Weights of a small image diffusion model.
Training: 29700 steps, batches of 128.
Rows from block 3, named by matrix and row number. Each number is 200 + 40 x the weight over the matrix's rms, rounded and kept within 0 to 999. All counts start at 0.
# ada: adaLN modulation (shift, scale and gate of each sublayer stacked) (model.blocks.3.ada.weight, 1152x192), inputs 64-127
ada.167,290,308,204,334,266,274,177,325,262,217,240,330,204,98,322,386,203,339,305,428,306,350,200,211,246,311,258,249,200,39,237,254,271,306,375,200,202,200,200,302,205,200,200,323,200,326,218,216,200,200,235,200,307,229,201,289,270,349,304,251,263,200,300,306
ada.168,292,257,201,214,225,244,325,261,233,205,210,251,201,417,260,213,201,212,267,214,268,213,200,207,214,264,226,226,200,187,212,210,234,266,213,200,200,200,200,272,201,200,200,214,200,256,211,204,200,200,212,200,254,208,200,293,240,213,277,220,223,200,217,270
ada.169,200,200,200,200,200,200,200,200,200,200,200,200,200,200,200,200,200,200,200,200,200,200,200,200,200,200,200,200,200,200,200,200,200,200,200,200,200,200,200,200,200,200,200,200,200,200,200,200,200,200,200,200,200,200,200,200,200,200,200,200,200,200,198,200
ada.170,151,177,200,200,194,192,149,168,194,199,198,176,200,157,170,200,200,200,170,200,169,200,200,197,196,174,194,193,200,200,196,198,193,171,200,200,200,200,200,166,200,200,200,200,200,173,195,199,200,200,196,200,179,198,200,152,190,200,164,193,195,200,200,166
ada.172,476,430,220,401,328,358,623,450,340,249,283,444,216,597,447,399,223,366,444,403,450,399,201,262,292,462,317,304,200,0,293,285,345,440,400,200,213,200,200,456,220,202,200,400,202,449,276,251,200,200,291,200,417,264,207,484,351,401,479,301,322,200,410,456
ada.174,0,0,166,0,19,0,0,0,3,143,98,0,177,0,0,0,154,0,0,0,0,0,200,95,95,0,68,75,200,495,69,116,0,0,0,200,171,200,200,0,173,198,200,0,198,0,78,121,200,200,69,200,0,130,178,0,0,0,0,80,33,200,0,0
ada.175,0,0,166,0,31,2,0,0,15,139,95,0,173,0,0,0,159,0,0,0,0,0,199,108,83,0,47,74,199,492,74,107,7,0,0,200,174,200,200,0,169,197,200,0,197,0,94,122,200,200,75,200,0,124,181,0,0,0,0,77,41,200,0,0
ada.176,200,200,200,200,199,199,200,200,199,200,200,200,200,174,200,200,200,202,200,200,200,200,200,200,199,200,198,198,200,200,199,200,199,200,200,200,200,200,200,200,200,200,200,200,200,200,199,200,200,200,199,200,200,200,200,200,199,200,200,198,199,200,200,200
ada.177,531,458,226,475,346,371,586,499,359,251,291,493,219,567,498,487,232,391,492,530,494,475,200,278,302,528,334,309,200,0,307,283,367,484,475,200,219,200,200,494,223,202,200,476,202,501,291,267,200,200,310,200,458,265,213,539,377,478,522,306,339,200,448,503
ada.178,200,200,200,200,200,200,200,200,200,200,200,200,200,200,200,200,200,200,200,200,200,200,200,200,200,200,200,200,200,200,200,200,200,200,200,200,200,200,200,200,200,200,200,200,200,200,200,200,200,200,200,200,200,200,200,200,200,200,200,200,200,200,200,200
ada.179,95,127,196,161,159,137,36,122,152,188,179,129,196,0,122,162,196,170,116,161,118,162,200,185,173,113,159,156,200,239,177,177,149,118,162,200,198,200,200,113,196,200,200,163,200,125,177,191,200,200,177,200,127,184,199,93,144,161,108,163,161,200,156,114
ada.180,319,271,202,220,227,253,316,293,238,206,208,276,201,373,287,220,202,227,287,219,286,220,200,215,214,288,227,230,200,176,216,208,237,283,220,200,201,200,200,297,202,200,200,218,200,283,222,204,200,200,217,200,271,207,201,319,246,220,310,225,225,200,202,288
ada.184,196,194,200,198,195,194,200,197,195,200,198,196,200,201,197,199,200,198,195,199,195,199,200,200,197,196,195,195,200,202,198,196,194,195,199,200,200,200,200,196,200,200,200,199,200,196,199,200,200,200,198,200,194,199,200,197,194,199,197,196,195,200,200,195
ada.185,307,264,202,215,228,249,238,284,237,205,209,263,201,301,276,216,202,214,277,217,274,216,200,218,215,273,228,233,200,184,217,206,236,271,216,200,201,200,200,285,202,200,200,215,200,268,226,204,200,200,218,200,262,206,200,305,244,215,294,224,225,200,210,275
ada.188,77,106,195,143,147,130,121,98,140,187,173,103,196,0,98,144,195,137,97,142,98,144,200,181,166,95,149,156,200,263,172,172,136,99,144,200,197,200,200,95,195,200,200,147,200,101,173,191,200,200,173,200,107,180,198,77,131,144,89,160,150,200,183,96
ada.190,116,148,199,186,174,156,140,137,167,194,188,147,199,101,138,186,199,186,137,186,138,186,200,192,185,139,174,169,200,215,187,187,166,140,186,200,199,200,200,134,199,200,200,187,200,143,188,195,200,200,186,200,147,190,200,116,161,186,129,178,175,200,186,136
ada.191,608,516,227,448,385,434,257,588,404,259,307,545,220,260,564,445,237,419,548,446,544,444,200,299,324,550,362,347,200,0,329,296,413,532,448,200,221,200,200,565,224,201,200,443,201,544,320,272,200,200,332,200,510,277,216,606,432,447,601,335,372,200,346,537
ada.192,183,199,200,200,199,191,328,195,198,200,200,198,200,228,195,200,200,194,190,200,194,200,200,200,199,198,198,196,200,233,199,199,198,195,200,200,200,200,200,196,200,200,200,199,200,197,199,200,200,200,199,200,193,200,200,185,197,200,191,197,199,200,188,197
ada.193,165,183,199,199,191,181,233,183,186,198,197,184,199,204,183,89,199,188,179,197,178,21,200,199,197,173,191,191,200,224,198,196,186,179,112,200,200,200,200,170,199,200,200,114,200,184,198,199,200,200,198,200,178,198,200,160,185,0,167,194,192,200,155,176
ada.194,171,185,200,197,193,184,268,184,190,199,197,185,200,397,184,196,200,177,183,193,181,196,200,198,196,183,193,191,200,242,196,196,190,185,196,200,200,200,200,181,200,200,200,178,200,185,196,199,200,200,196,200,184,198,200,170,187,196,179,192,194,200,72,183
ada.195,172,182,200,190,193,190,224,167,193,199,197,165,200,212,166,190,200,174,174,190,174,190,200,199,196,179,194,195,200,222,197,197,191,175,190,200,200,200,200,182,200,200,200,192,200,165,198,199,200,200,197,200,178,198,200,176,191,190,174,196,193,200,200,175
ada.196,199,199,200,199,197,199,206,199,199,199,198,199,200,211,199,199,200,198,199,199,199,199,200,199,198,199,198,199,200,202,199,196,198,199,199,200,200,200,200,199,200,200,200,197,200,199,199,199,200,200,199,200,199,199,200,199,199,199,199,199,197,200,196,199
ada.197,188,187,200,189,193,189,80,178,193,198,196,177,200,201,178,193,200,180,187,189,186,194,200,199,195,186,193,192,200,214,197,195,192,186,193,200,200,200,200,188,200,200,200,183,200,177,197,200,200,200,196,200,188,197,200,188,191,189,187,193,193,200,129,187
ada.198,180,189,200,199,196,194,209,184,197,199,197,184,200,208,183,189,200,184,183,197,185,153,200,199,197,187,196,196,200,213,198,196,196,187,182,200,200,200,200,183,199,200,200,181,200,183,198,199,200,200,198,200,181,198,200,179,196,182,180,196,196,200,5,184
ada.199,149,172,199,192,193,189,102,155,192,197,194,159,200,143,155,185,199,185,163,179,163,188,200,195,193,163,192,192,200,210,194,195,191,165,192,200,200,200,200,164,200,200,200,187,200,157,194,197,200,200,193,200,171,195,200,151,188,176,159,192,193,200,180,160
ada.200,193,200,200,200,200,200,200,192,200,200,200,195,200,200,192,200,200,200,198,200,200,200,200,200,200,200,200,199,200,200,200,200,200,200,200,200,200,200,200,200,200,200,200,197,200,194,199,200,200,200,200,200,200,200,200,197,200,200,197,200,200,200,0,200
ada.201,159,171,200,0,192,183,0,159,193,200,197,165,200,278,161,0,200,175,158,0,165,0,200,200,196,176,193,193,200,245,198,193,191,166,0,200,200,200,200,173,200,200,200,0,200,162,199,200,200,200,198,200,161,198,200,160,189,0,167,195,193,200,199,170
ada.202,200,199,200,199,196,196,225,200,197,200,197,200,200,224,200,199,200,194,200,198,199,199,200,199,197,200,195,194,200,207,198,194,196,200,199,200,200,200,200,200,200,200,200,192,200,200,199,200,200,200,198,200,199,198,200,200,197,199,200,196,195,200,129,200
ada.203,180,183,200,194,189,186,207,168,189,199,198,168,200,211,168,57,200,172,175,162,180,46,200,199,197,185,190,194,200,215,198,196,186,181,92,200,200,200,200,181,200,200,200,70,200,168,199,200,200,200,198,200,171,198,200,179,186,13,176,195,189,200,200,182
ada.204,169,185,200,187,197,194,267,171,195,199,199,166,200,238,167,0,200,175,174,0,175,0,200,200,199,174,197,198,200,249,199,199,194,176,0,200,200,200,200,185,200,200,200,60,200,166,199,200,200,200,199,200,179,199,200,173,193,0,179,199,197,200,249,174
ada.205,181,190,200,194,195,195,205,155,196,199,198,155,200,260,159,192,200,171,186,194,187,190,200,200,197,178,196,198,200,225,199,195,194,190,192,200,200,200,200,181,200,200,200,80,200,156,200,200,200,200,199,200,185,199,200,179,195,194,172,198,195,200,201,184
ada.206,186,189,200,175,197,194,0,182,197,200,199,182,200,200,182,174,200,187,187,189,187,200,200,199,198,186,197,196,200,217,199,198,196,189,200,200,200,200,200,187,200,200,200,200,200,182,198,200,200,200,198,200,189,199,200,187,196,125,185,196,197,200,196,187
ada.207,146,164,200,150,181,174,201,131,181,198,193,132,200,213,130,149,200,152,149,144,155,150,200,199,190,146,183,186,200,274,194,187,176,157,149,200,200,200,200,155,200,200,200,140,200,131,197,199,200,200,194,200,149,196,200,144,176,147,150,187,182,200,196,151
ada.208,61,76,191,67,119,109,0,82,116,177,148,78,192,110,79,73,192,81,76,66,71,73,199,179,140,61,125,130,200,348,144,132,112,76,73,200,194,200,200,66,190,197,200,61,197,78,169,178,200,200,149,200,86,162,196,56,110,67,64,138,121,200,0,67
ada.209,181,191,200,160,200,193,24,179,199,200,200,182,200,200,179,141,200,193,182,148,187,102,200,200,200,198,200,200,200,200,200,200,198,187,156,200,200,200,200,188,200,200,200,127,200,180,200,200,200,200,200,200,184,200,200,184,197,89,188,200,200,200,200,187
ada.210,181,184,200,84,193,188,202,179,192,199,198,177,200,203,179,0,200,175,183,0,183,10,200,200,196,181,194,194,200,220,198,196,190,182,32,200,200,200,200,183,200,200,200,123,200,179,199,200,200,200,198,200,183,199,200,181,189,0,180,194,193,200,169,183
ada.211,197,196,200,195,196,194,6,184,196,200,199,183,200,215,184,195,200,182,193,195,197,195,200,200,198,190,196,196,200,214,200,197,195,197,195,200,200,200,200,193,200,200,200,197,200,184,200,200,200,200,200,200,188,200,200,196,195,195,187,198,196,200,202,197
ada.212,185,191,200,68,194,194,59,180,196,200,198,182,200,100,182,55,200,197,189,128,189,89,200,200,197,190,195,195,200,201,198,196,194,189,63,200,200,200,200,189,200,200,200,200,200,182,199,200,200,200,198,200,191,199,200,185,194,72,188,196,195,200,193,188
ada.213,184,197,200,200,200,192,0,179,200,200,200,185,200,200,181,200,200,199,184,200,193,200,200,200,200,200,200,200,200,200,200,200,200,192,200,200,200,200,200,193,200,200,200,200,200,182,200,200,200,200,200,200,185,200,200,186,199,200,189,200,200,200,200,194
ada.214,186,193,200,200,198,196,201,179,198,199,198,185,200,200,182,200,200,198,186,200,192,200,200,199,198,195,198,197,200,200,199,199,197,190,200,200,200,200,200,193,200,200,200,200,200,182,199,200,200,200,198,200,186,199,200,186,197,200,188,197,198,200,202,192
ada.215,198,195,200,139,196,195,86,199,197,200,198,198,200,207,199,88,200,193,197,130,195,121,200,200,198,197,197,198,200,204,199,195,196,196,128,200,200,200,200,197,200,200,200,198,200,198,200,200,200,200,200,200,195,199,200,198,196,83,198,197,196,200,187,196
ada.216,171,183,200,198,195,188,0,157,194,199,198,163,200,200,158,200,200,180,172,198,179,200,200,199,198,181,195,195,200,227,198,199,192,181,200,200,200,200,200,178,200,200,200,194,200,161,197,200,200,200,198,200,173,199,200,172,190,198,172,196,196,200,157,180
ada.217,180,194,200,190,198,196,161,171,198,200,199,174,200,31,173,0,200,184,184,79,189,0,200,200,198,189,198,197,200,217,199,199,197,190,38,200,200,200,200,186,200,200,200,191,200,174,199,200,200,200,199,200,186,199,200,180,197,0,180,198,198,200,186,188
ada.218,186,189,200,0,195,189,202,183,194,200,199,184,200,244,184,0,200,187,187,0,188,7,200,200,199,190,196,194,200,210,199,197,193,187,0,200,200,200,200,189,200,200,200,196,200,184,200,200,200,200,200,200,187,200,200,187,192,0,188,197,196,200,200,189
ada.219,129,142,199,178,165,158,0,124,162,195,189,132,200,200,126,180,199,165,132,176,138,180,200,193,183,147,170,175,200,236,188,186,159,139,180,200,200,200,200,140,199,200,200,171,200,129,184,196,200,200,185,200,134,192,200,131,157,178,133,177,170,200,133,143
ada.220,202,200,200,201,200,201,179,200,200,200,200,200,200,200,200,331,200,200,200,275,202,288,200,200,200,206,201,201,200,191,200,200,201,200,307,200,200,200,200,202,200,200,200,200,200,200,201,200,200,200,200,200,200,200,200,203,201,292,202,201,200,200,194,201
ada.221,188,198,200,39,198,193,0,188,198,199,199,193,200,5,189,151,200,200,193,200,195,116,200,200,199,200,198,196,200,200,199,198,198,196,173,200,200,200,200,197,200,200,200,182,200,192,198,200,200,200,200,200,194,198,200,191,198,121,196,197,198,200,201,196
ada.222,164,176,200,53,193,189,201,162,193,200,199,158,200,225,160,0,200,162,170,0,165,0,200,200,198,159,194,196,200,260,199,198,190,169,0,200,200,200,200,172,200,200,200,0,200,158,200,200,200,200,199,200,171,200,200,164,190,0,167,197,194,200,199,160
ada.223,164,181,200,200,195,192,12,157,195,200,200,167,200,127,163,200,200,192,175,200,177,200,200,200,199,183,196,196,200,200,199,200,193,177,200,200,200,200,200,174,200,200,200,200,200,164,199,200,200,200,199,200,180,200,200,167,192,200,169,196,197,200,184,177
ada.224,191,192,200,113,195,193,202,189,195,200,198,188,200,214,189,0,200,184,192,0,191,0,200,200,197,190,195,196,200,219,199,196,194,192,19,200,200,200,200,192,200,200,200,65,200,188,200,200,200,200,198,200,192,199,200,191,194,0,192,196,195,200,197,191
ada.225,200,200,200,200,200,200,201,200,200,200,200,200,200,201,200,255,200,200,200,273,200,229,200,200,200,200,200,200,200,200,200,200,200,200,247,200,200,200,200,200,200,200,200,200,200,200,200,200,200,200,200,200,200,200,200,200,200,231,200,200,200,200,199,200
ada.226,177,173,200,0,187,186,243,171,189,200,195,167,200,335,172,0,200,154,176,0,171,0,200,200,194,166,190,196,200,290,197,188,185,173,0,200,200,200,200,174,200,200,200,155,200,168,200,200,200,200,198,200,175,198,200,173,187,0,170,194,188,200,186,171
ada.227,189,186,200,0,191,190,200,190,191,199,197,191,200,201,190,0,200,191,186,0,187,0,200,199,195,189,192,194,200,208,197,196,189,186,0,200,200,200,200,189,200,200,200,191,200,190,198,200,200,200,197,200,185,198,200,190,189,0,190,194,191,200,187,171
ada.228,167,183,200,200,195,192,200,149,196,200,199,158,200,200,154,200,200,185,175,200,178,200,200,200,198,182,196,196,200,201,199,199,194,180,200,200,200,200,200,174,200,200,200,199,200,155,199,200,200,200,199,200,178,199,200,169,194,200,169,197,196,200,136,177
ada.229,189,194,200,199,196,193,198,191,195,200,199,193,200,52,192,200,200,199,193,199,193,200,200,200,198,195,196,195,200,201,199,199,194,193,200,200,200,200,200,193,200,200,200,199,200,193,199,200,200,200,198,200,192,200,200,189,194,199,192,196,196,200,194,193
ada.230,222,220,203,200,204,206,200,249,204,204,205,244,202,199,244,197,203,221,227,204,220,171,200,202,204,218,204,204,200,195,203,204,205,220,200,200,202,200,200,220,202,201,200,200,201,244,203,203,200,200,204,200,226,205,202,220,205,101,225,205,204,200,146,221
ada.231,198,198,198,200,195,190,616,198,195,197,194,198,199,269,198,199,199,193,197,200,198,199,200,198,194,198,194,191,200,202,196,194,194,198,199,200,199,200,200,198,198,200,200,203,200,198,197,198,200,200,196,200,197,195,200,198,194,200,198,194,194,200,290,198
ada.232,193,192,200,157,195,196,200,191,197,200,198,189,200,200,191,200,200,193,193,185,190,169,200,200,197,193,196,198,200,200,199,197,195,191,200,200,200,200,200,193,200,200,200,200,200,190,200,200,200,200,199,200,192,198,200,192,196,145,193,197,196,200,200,191
ada.233,180,193,200,200,200,199,118,179,199,200,200,188,200,121,182,200,200,200,185,200,190,200,200,199,200,197,199,198,200,200,200,200,199,189,200,200,200,200,200,189,200,200,200,200,200,184,198,200,200,200,200,200,187,200,200,183,199,200,186,199,200,200,180,189
ada.234,200,200,200,200,200,200,626,200,200,200,200,200,200,206,200,168,200,200,200,200,200,168,200,200,200,200,200,200,200,468,200,200,200,200,184,200,200,200,200,200,200,200,200,200,200,200,200,200,200,200,200,200,200,200,200,200,200,149,200,200,200,200,202,200
ada.235,158,181,200,62,196,190,2,146,195,200,199,155,200,0,152,72,200,179,170,166,177,24,200,200,199,168,195,193,200,216,199,199,194,178,88,200,200,200,200,169,200,200,200,161,200,153,199,200,200,200,199,200,174,200,200,159,192,0,155,196,196,200,200,175
ada.236,193,191,200,193,196,194,213,192,196,199,197,190,200,284,192,193,200,182,192,194,190,194,200,200,197,191,196,196,200,231,198,196,194,191,194,200,200,200,200,192,200,200,200,196,200,190,199,200,200,200,198,200,192,198,200,193,195,194,193,196,196,200,200,191
ada.237,174,188,200,199,193,189,73,183,193,200,198,186,200,17,184,199,200,193,186,199,185,199,200,199,196,189,193,192,200,209,198,196,192,186,199,200,200,200,200,182,200,200,200,199,200,185,198,200,200,200,197,200,189,198,200,177,191,199,185,193,194,200,195,181
ada.238,200,200,200,200,200,200,0,203,200,200,200,202,200,7,201,200,200,200,200,200,200,200,200,200,200,200,200,200,200,200,200,200,200,200,200,200,200,200,200,200,200,200,200,200,200,202,200,200,200,200,200,200,200,200,200,200,200,200,200,200,200,200,200,200
ada.239,193,197,199,200,198,196,849,187,199,199,198,191,199,230,189,200,200,197,193,200,196,200,200,200,198,199,199,198,200,404,199,198,198,196,200,200,200,200,200,197,199,200,200,200,200,190,200,200,200,200,199,200,193,198,200,193,199,200,192,198,198,200,215,199
ada.240,196,200,200,200,200,200,258,200,200,200,200,200,200,210,200,200,200,200,200,200,200,200,200,200,200,200,200,199,200,210,200,200,200,200,200,200,200,200,200,200,200,200,200,200,200,200,199,200,200,200,200,200,200,200,200,200,200,200,200,200,200,200,155,200
ada.241,177,188,200,199,196,195,211,181,196,198,197,182,200,204,182,199,200,181,183,198,184,199,200,199,197,192,196,195,200,229,198,195,196,186,199,200,200,200,200,187,200,200,200,183,200,183,199,199,200,200,198,200,189,197,200,179,196,199,183,196,196,200,42,185
ada.242,197,195,200,200,200,199,0,198,200,200,200,198,200,86,198,200,200,200,195,200,195,200,200,200,200,198,200,200,200,114,200,200,199,194,200,200,200,200,200,196,200,200,200,199,200,198,200,200,200,200,200,200,195,200,200,198,199,200,198,200,200,200,170,196
ada.243,196,194,200,197,195,193,202,197,195,200,197,197,200,202,197,197,200,197,193,197,194,197,200,200,197,197,196,195,200,204,198,196,194,193,197,200,200,200,200,195,200,200,200,196,200,197,199,200,200,200,198,200,193,198,200,197,194,197,197,196,195,200,195,196
ada.244,186,200,200,200,199,196,301,186,199,200,200,195,200,200,187,200,200,200,193,200,200,200,200,199,199,200,199,196,200,200,199,200,199,200,200,200,200,200,200,200,200,200,200,200,200,191,198,200,200,200,199,200,197,200,200,191,198,200,195,198,199,200,200,200
ada.245,183,193,199,199,194,192,205,187,195,197,194,187,199,206,185,199,199,190,187,197,189,199,200,198,194,192,193,192,200,206,196,192,194,192,199,200,200,200,200,188,199,200,200,185,200,185,196,198,200,200,196,200,189,195,200,185,194,199,187,193,194,200,15,189
ada.246,187,189,200,162,191,184,292,189,189,198,196,188,200,230,188,34,200,184,188,80,187,92,200,199,196,188,190,191,200,243,197,195,189,188,46,200,200,200,200,190,200,200,200,118,200,189,198,199,200,200,197,200,188,197,200,185,188,89,189,194,191,200,201,191
ada.247,178,188,198,198,185,175,231,192,186,195,190,191,199,256,190,199,198,191,185,198,184,199,200,192,187,191,181,176,200,218,190,188,184,186,199,200,199,200,200,189,198,200,200,194,200,191,185,197,200,200,188,200,185,191,199,179,183,198,190,182,184,200,191,187
ada.248,171,188,200,200,194,186,200,187,194,199,197,186,200,200,184,200,200,195,185,200,182,200,200,198,196,186,193,191,200,203,198,196,192,185,200,200,200,200,200,183,200,200,200,195,200,185,197,200,200,200,197,200,187,198,200,172,191,200,183,195,195,200,181,181
ada.249,180,166,200,380,172,174,817,161,176,198,190,159,200,240,164,226,200,145,167,187,169,217,200,199,186,173,177,181,200,246,195,180,170,168,185,200,200,200,200,173,200,200,200,193,200,162,198,199,200,200,196,200,163,196,200,179,172,372,170,189,174,200,285,173
ada.250,195,198,200,199,198,193,700,199,198,199,198,199,200,203,199,199,200,199,197,199,199,199,200,199,198,199,198,197,200,201,198,198,198,197,199,200,200,200,200,199,200,200,200,199,200,199,199,200,200,200,198,200,196,199,200,196,198,199,199,198,198,200,250,199
ada.251,64,97,193,0,144,133,186,70,139,183,171,79,194,200,73,0,194,119,87,0,88,0,200,182,162,84,149,154,200,280,170,168,136,92,0,200,196,200,200,79,193,199,200,137,199,76,173,187,200,200,169,200,103,177,197,65,133,0,69,155,147,200,133,86
ada.252,197,196,200,198,196,198,36,197,197,200,199,197,200,148,197,217,200,199,197,265,196,210,200,200,198,197,197,198,200,161,199,198,196,196,204,200,200,200,200,196,200,200,200,195,200,197,200,200,200,200,199,200,196,200,200,198,197,203,197,198,197,200,154,196
ada.253,173,178,198,111,185,186,224,157,189,194,189,154,198,265,159,38,199,153,176,0,175,71,199,199,190,173,187,191,200,226,193,184,187,180,59,200,199,200,200,176,197,199,200,106,199,158,198,196,200,200,194,200,178,191,200,171,188,52,172,192,186,200,195,175
ada.254,192,196,200,88,197,190,282,190,196,198,197,191,200,204,189,0,200,190,192,0,193,0,200,199,197,193,196,194,200,232,198,196,196,193,0,200,200,200,200,196,199,200,200,180,200,191,198,199,200,200,198,200,192,197,200,192,195,0,195,196,197,200,200,196
ada.255,199,199,200,199,198,198,159,199,198,200,199,199,200,202,199,199,200,199,199,199,199,199,200,200,198,199,198,198,200,201,199,197,198,199,199,200,200,200,200,199,200,200,200,199,200,199,200,200,200,200,199,200,199,199,200,199,198,199,199,198,198,200,189,199
ada.256,178,180,199,140,192,189,249,182,191,197,194,181,199,262,182,0,200,181,180,0,178,0,200,199,194,182,193,194,200,233,196,193,190,177,0,200,200,200,200,179,199,200,200,0,200,180,199,198,200,200,196,200,182,196,200,180,190,0,180,194,192,200,216,177
ada.257,197,183,200,181,192,200,231,187,197,200,198,181,200,269,187,180,200,159,190,180,185,180,200,200,199,183,197,200,200,247,200,197,194,189,181,200,200,200,200,189,200,200,200,182,200,185,200,200,200,200,200,200,191,199,200,195,198,181,188,200,193,200,202,187
ada.258,186,196,200,123,199,197,0,186,199,200,200,188,200,200,187,131,200,194,194,200,193,154,200,200,199,193,199,199,200,200,200,199,199,194,170,200,200,200,200,192,200,200,200,200,200,187,200,200,200,200,200,200,197,200,200,187,198,94,189,199,199,200,150,191
ada.259,190,184,200,194,193,190,200,191,193,200,198,189,200,201,191,164,200,187,185,155,186,194,200,200,197,188,194,194,200,215,198,196,191,184,171,200,200,200,200,189,200,200,200,197,200,189,199,200,200,200,198,200,184,199,200,191,191,193,190,196,194,200,200,188
ada.260,200,196,200,46,198,197,239,200,199,198,196,198,200,228,200,0,200,182,199,0,197,0,200,200,197,197,198,198,200,222,199,193,198,197,6,200,200,200,200,200,200,200,200,199,200,199,200,199,200,200,199,200,198,197,200,199,199,0,200,199,197,200,201,199
ada.261,171,174,199,0,178,173,303,172,179,194,189,171,199,367,171,0,199,161,171,0,170,0,200,196,188,181,180,185,200,273,191,184,176,173,0,200,199,200,200,177,198,200,200,0,200,172,193,197,200,200,191,200,170,191,200,170,176,0,177,186,179,200,199,175
ada.262,199,195,200,197,194,195,200,199,196,198,195,198,200,218,199,198,200,189,197,197,196,198,200,200,195,197,195,197,200,206,197,194,194,196,198,200,200,200,200,197,200,200,200,195,200,198,199,199,200,200,197,200,195,196,200,199,195,198,198,195,194,200,192,197
ada.263,207,204,200,200,201,208,200,208,204,200,200,206,200,200,206,203,200,200,203,200,205,203,200,200,200,209,202,203,200,193,200,200,203,204,203,200,200,200,200,204,200,200,200,200,200,206,201,200,200,200,200,200,205,200,200,206,205,201,206,204,201,200,181,205
ada.264,200,200,200,183,201,201,123,199,201,200,200,200,200,0,200,0,200,200,200,0,200,0,200,200,201,200,201,202,200,200,200,200,201,200,0,200,200,200,200,200,200,200,200,113,200,200,201,200,200,200,201,200,200,200,200,200,201,0,200,202,201,200,200,200
ada.265,160,176,200,0,186,177,232,162,185,198,196,165,200,208,162,0,200,174,168,0,170,0,200,199,195,175,187,191,200,229,197,194,183,172,0,200,200,200,200,168,200,200,200,0,200,163,198,199,200,200,197,200,172,197,200,161,182,0,164,192,187,200,202,171
ada.266,206,204,200,201,200,201,200,203,200,200,200,203,200,200,203,201,200,202,204,201,205,201,200,200,200,206,200,200,200,197,200,200,200,204,201,200,200,200,200,204,200,200,200,200,200,203,200,200,200,200,200,200,204,200,200,209,201,201,206,200,200,200,200,205
ada.267,200,200,200,199,200,200,205,200,200,200,200,200,200,207,200,139,200,200,200,131,200,170,200,200,200,200,200,200,200,200,200,200,200,200,181,200,200,200,200,200,200,200,200,147,200,200,200,200,200,200,200,200,200,200,200,200,200,108,200,200,200,200,200,200
ada.268,196,196,200,105,196,191,11,197,195,200,198,197,200,147,197,90,200,196,195,113,196,98,200,200,197,197,195,194,200,204,198,196,194,196,132,200,200,200,200,197,200,200,200,138,200,197,199,200,200,200,198,200,194,199,200,196,194,42,197,195,196,200,186,197
ada.270,183,185,200,59,178,175,244,178,180,197,186,172,199,49,176,17,200,153,179,0,185,0,200,200,186,184,178,181,200,230,196,178,177,184,0,200,200,200,200,183,199,200,200,196,200,176,199,199,200,200,197,200,173,194,200,180,178,0,182,188,178,200,168,185
ada.271,176,185,200,111,194,188,196,169,193,198,197,173,200,200,171,198,200,190,182,196,183,198,200,196,196,183,193,192,200,205,196,197,192,183,198,200,200,200,200,180,200,200,200,187,200,172,194,199,200,200,195,200,185,198,200,176,191,196,177,192,195,200,125,182
ada.272,152,195,200,200,199,191,0,185,195,200,199,199,200,65,189,200,200,224,182,200,184,200,200,197,199,196,197,194,200,199,198,201,197,185,200,200,200,200,200,179,200,200,200,200,200,193,194,200,200,200,198,200,192,200,200,158,191,200,168,198,199,200,178,188
ada.273,189,194,199,200,198,195,532,193,197,199,198,195,199,201,193,102,200,199,191,200,192,23,200,199,198,196,197,195,200,510,199,198,197,191,68,200,200,200,200,192,199,200,200,131,200,194,199,199,200,200,199,200,193,198,200,192,196,89,193,197,198,200,255,192
ada.274,188,188,200,0,194,190,415,179,193,199,198,179,200,207,180,0,200,180,188,0,187,0,200,199,197,188,195,195,200,240,198,197,192,187,0,200,200,200,200,189,200,200,200,200,200,179,199,200,200,200,198,200,188,199,200,187,192,0,186,196,194,200,206,189
ada.275,183,188,198,198,192,195,103,185,194,196,193,188,199,72,187,198,198,197,185,198,185,198,200,197,193,191,193,195,200,202,195,193,193,185,198,200,199,200,200,188,199,200,200,197,200,186,196,197,200,200,194,200,188,194,199,184,194,198,184,193,192,200,193,186
ada.276,200,200,200,200,200,200,199,200,200,200,200,200,200,198,200,200,200,200,200,200,200,200,200,200,200,200,200,200,200,200,200,200,200,200,200,200,200,200,200,200,200,200,200,200,200,200,200,200,200,200,200,200,200,200,200,200,200,200,200,200,200,200,200,200
ada.277,198,194,200,187,197,197,200,198,198,200,199,195,200,218,197,183,200,181,196,182,193,183,200,200,199,193,198,199,200,218,200,197,196,193,186,200,200,200,200,194,200,200,200,180,200,195,200,200,200,200,200,200,195,200,200,197,197,182,197,199,197,200,197,193
ada.278,200,199,200,199,198,198,184,199,198,200,199,199,200,101,199,288,200,199,199,303,199,343,200,200,199,200,198,199,200,194,200,199,198,199,266,200,200,200,200,199,200,200,200,199,200,199,200,200,200,200,200,200,199,200,200,200,198,322,200,199,198,200,200,200
ada.279,196,195,200,200,199,199,200,196,199,200,200,196,200,200,196,200,200,198,195,200,195,200,200,200,200,197,199,199,200,201,200,200,199,195,200,200,200,200,200,196,200,200,200,200,200,196,200,200,200,200,200,200,195,200,200,196,199,200,197,199,199,200,199,196
ada.280,156,175,200,0,195,191,38,140,194,200,198,150,200,200,147,0,200,183,166,0,171,0,200,200,197,170,195,195,200,207,198,198,193,172,0,200,200,200,200,166,200,200,200,186,200,149,199,200,200,200,198,200,169,199,200,158,191,0,158,195,196,200,98,170
ada.281,174,184,197,0,190,183,203,160,192,194,192,163,197,202,163,23,197,170,177,121,181,19,200,194,191,184,189,189,200,218,193,191,190,183,46,200,198,200,200,180,197,199,200,48,199,165,192,196,200,200,192,200,179,192,199,174,189,5,176,187,191,200,183,179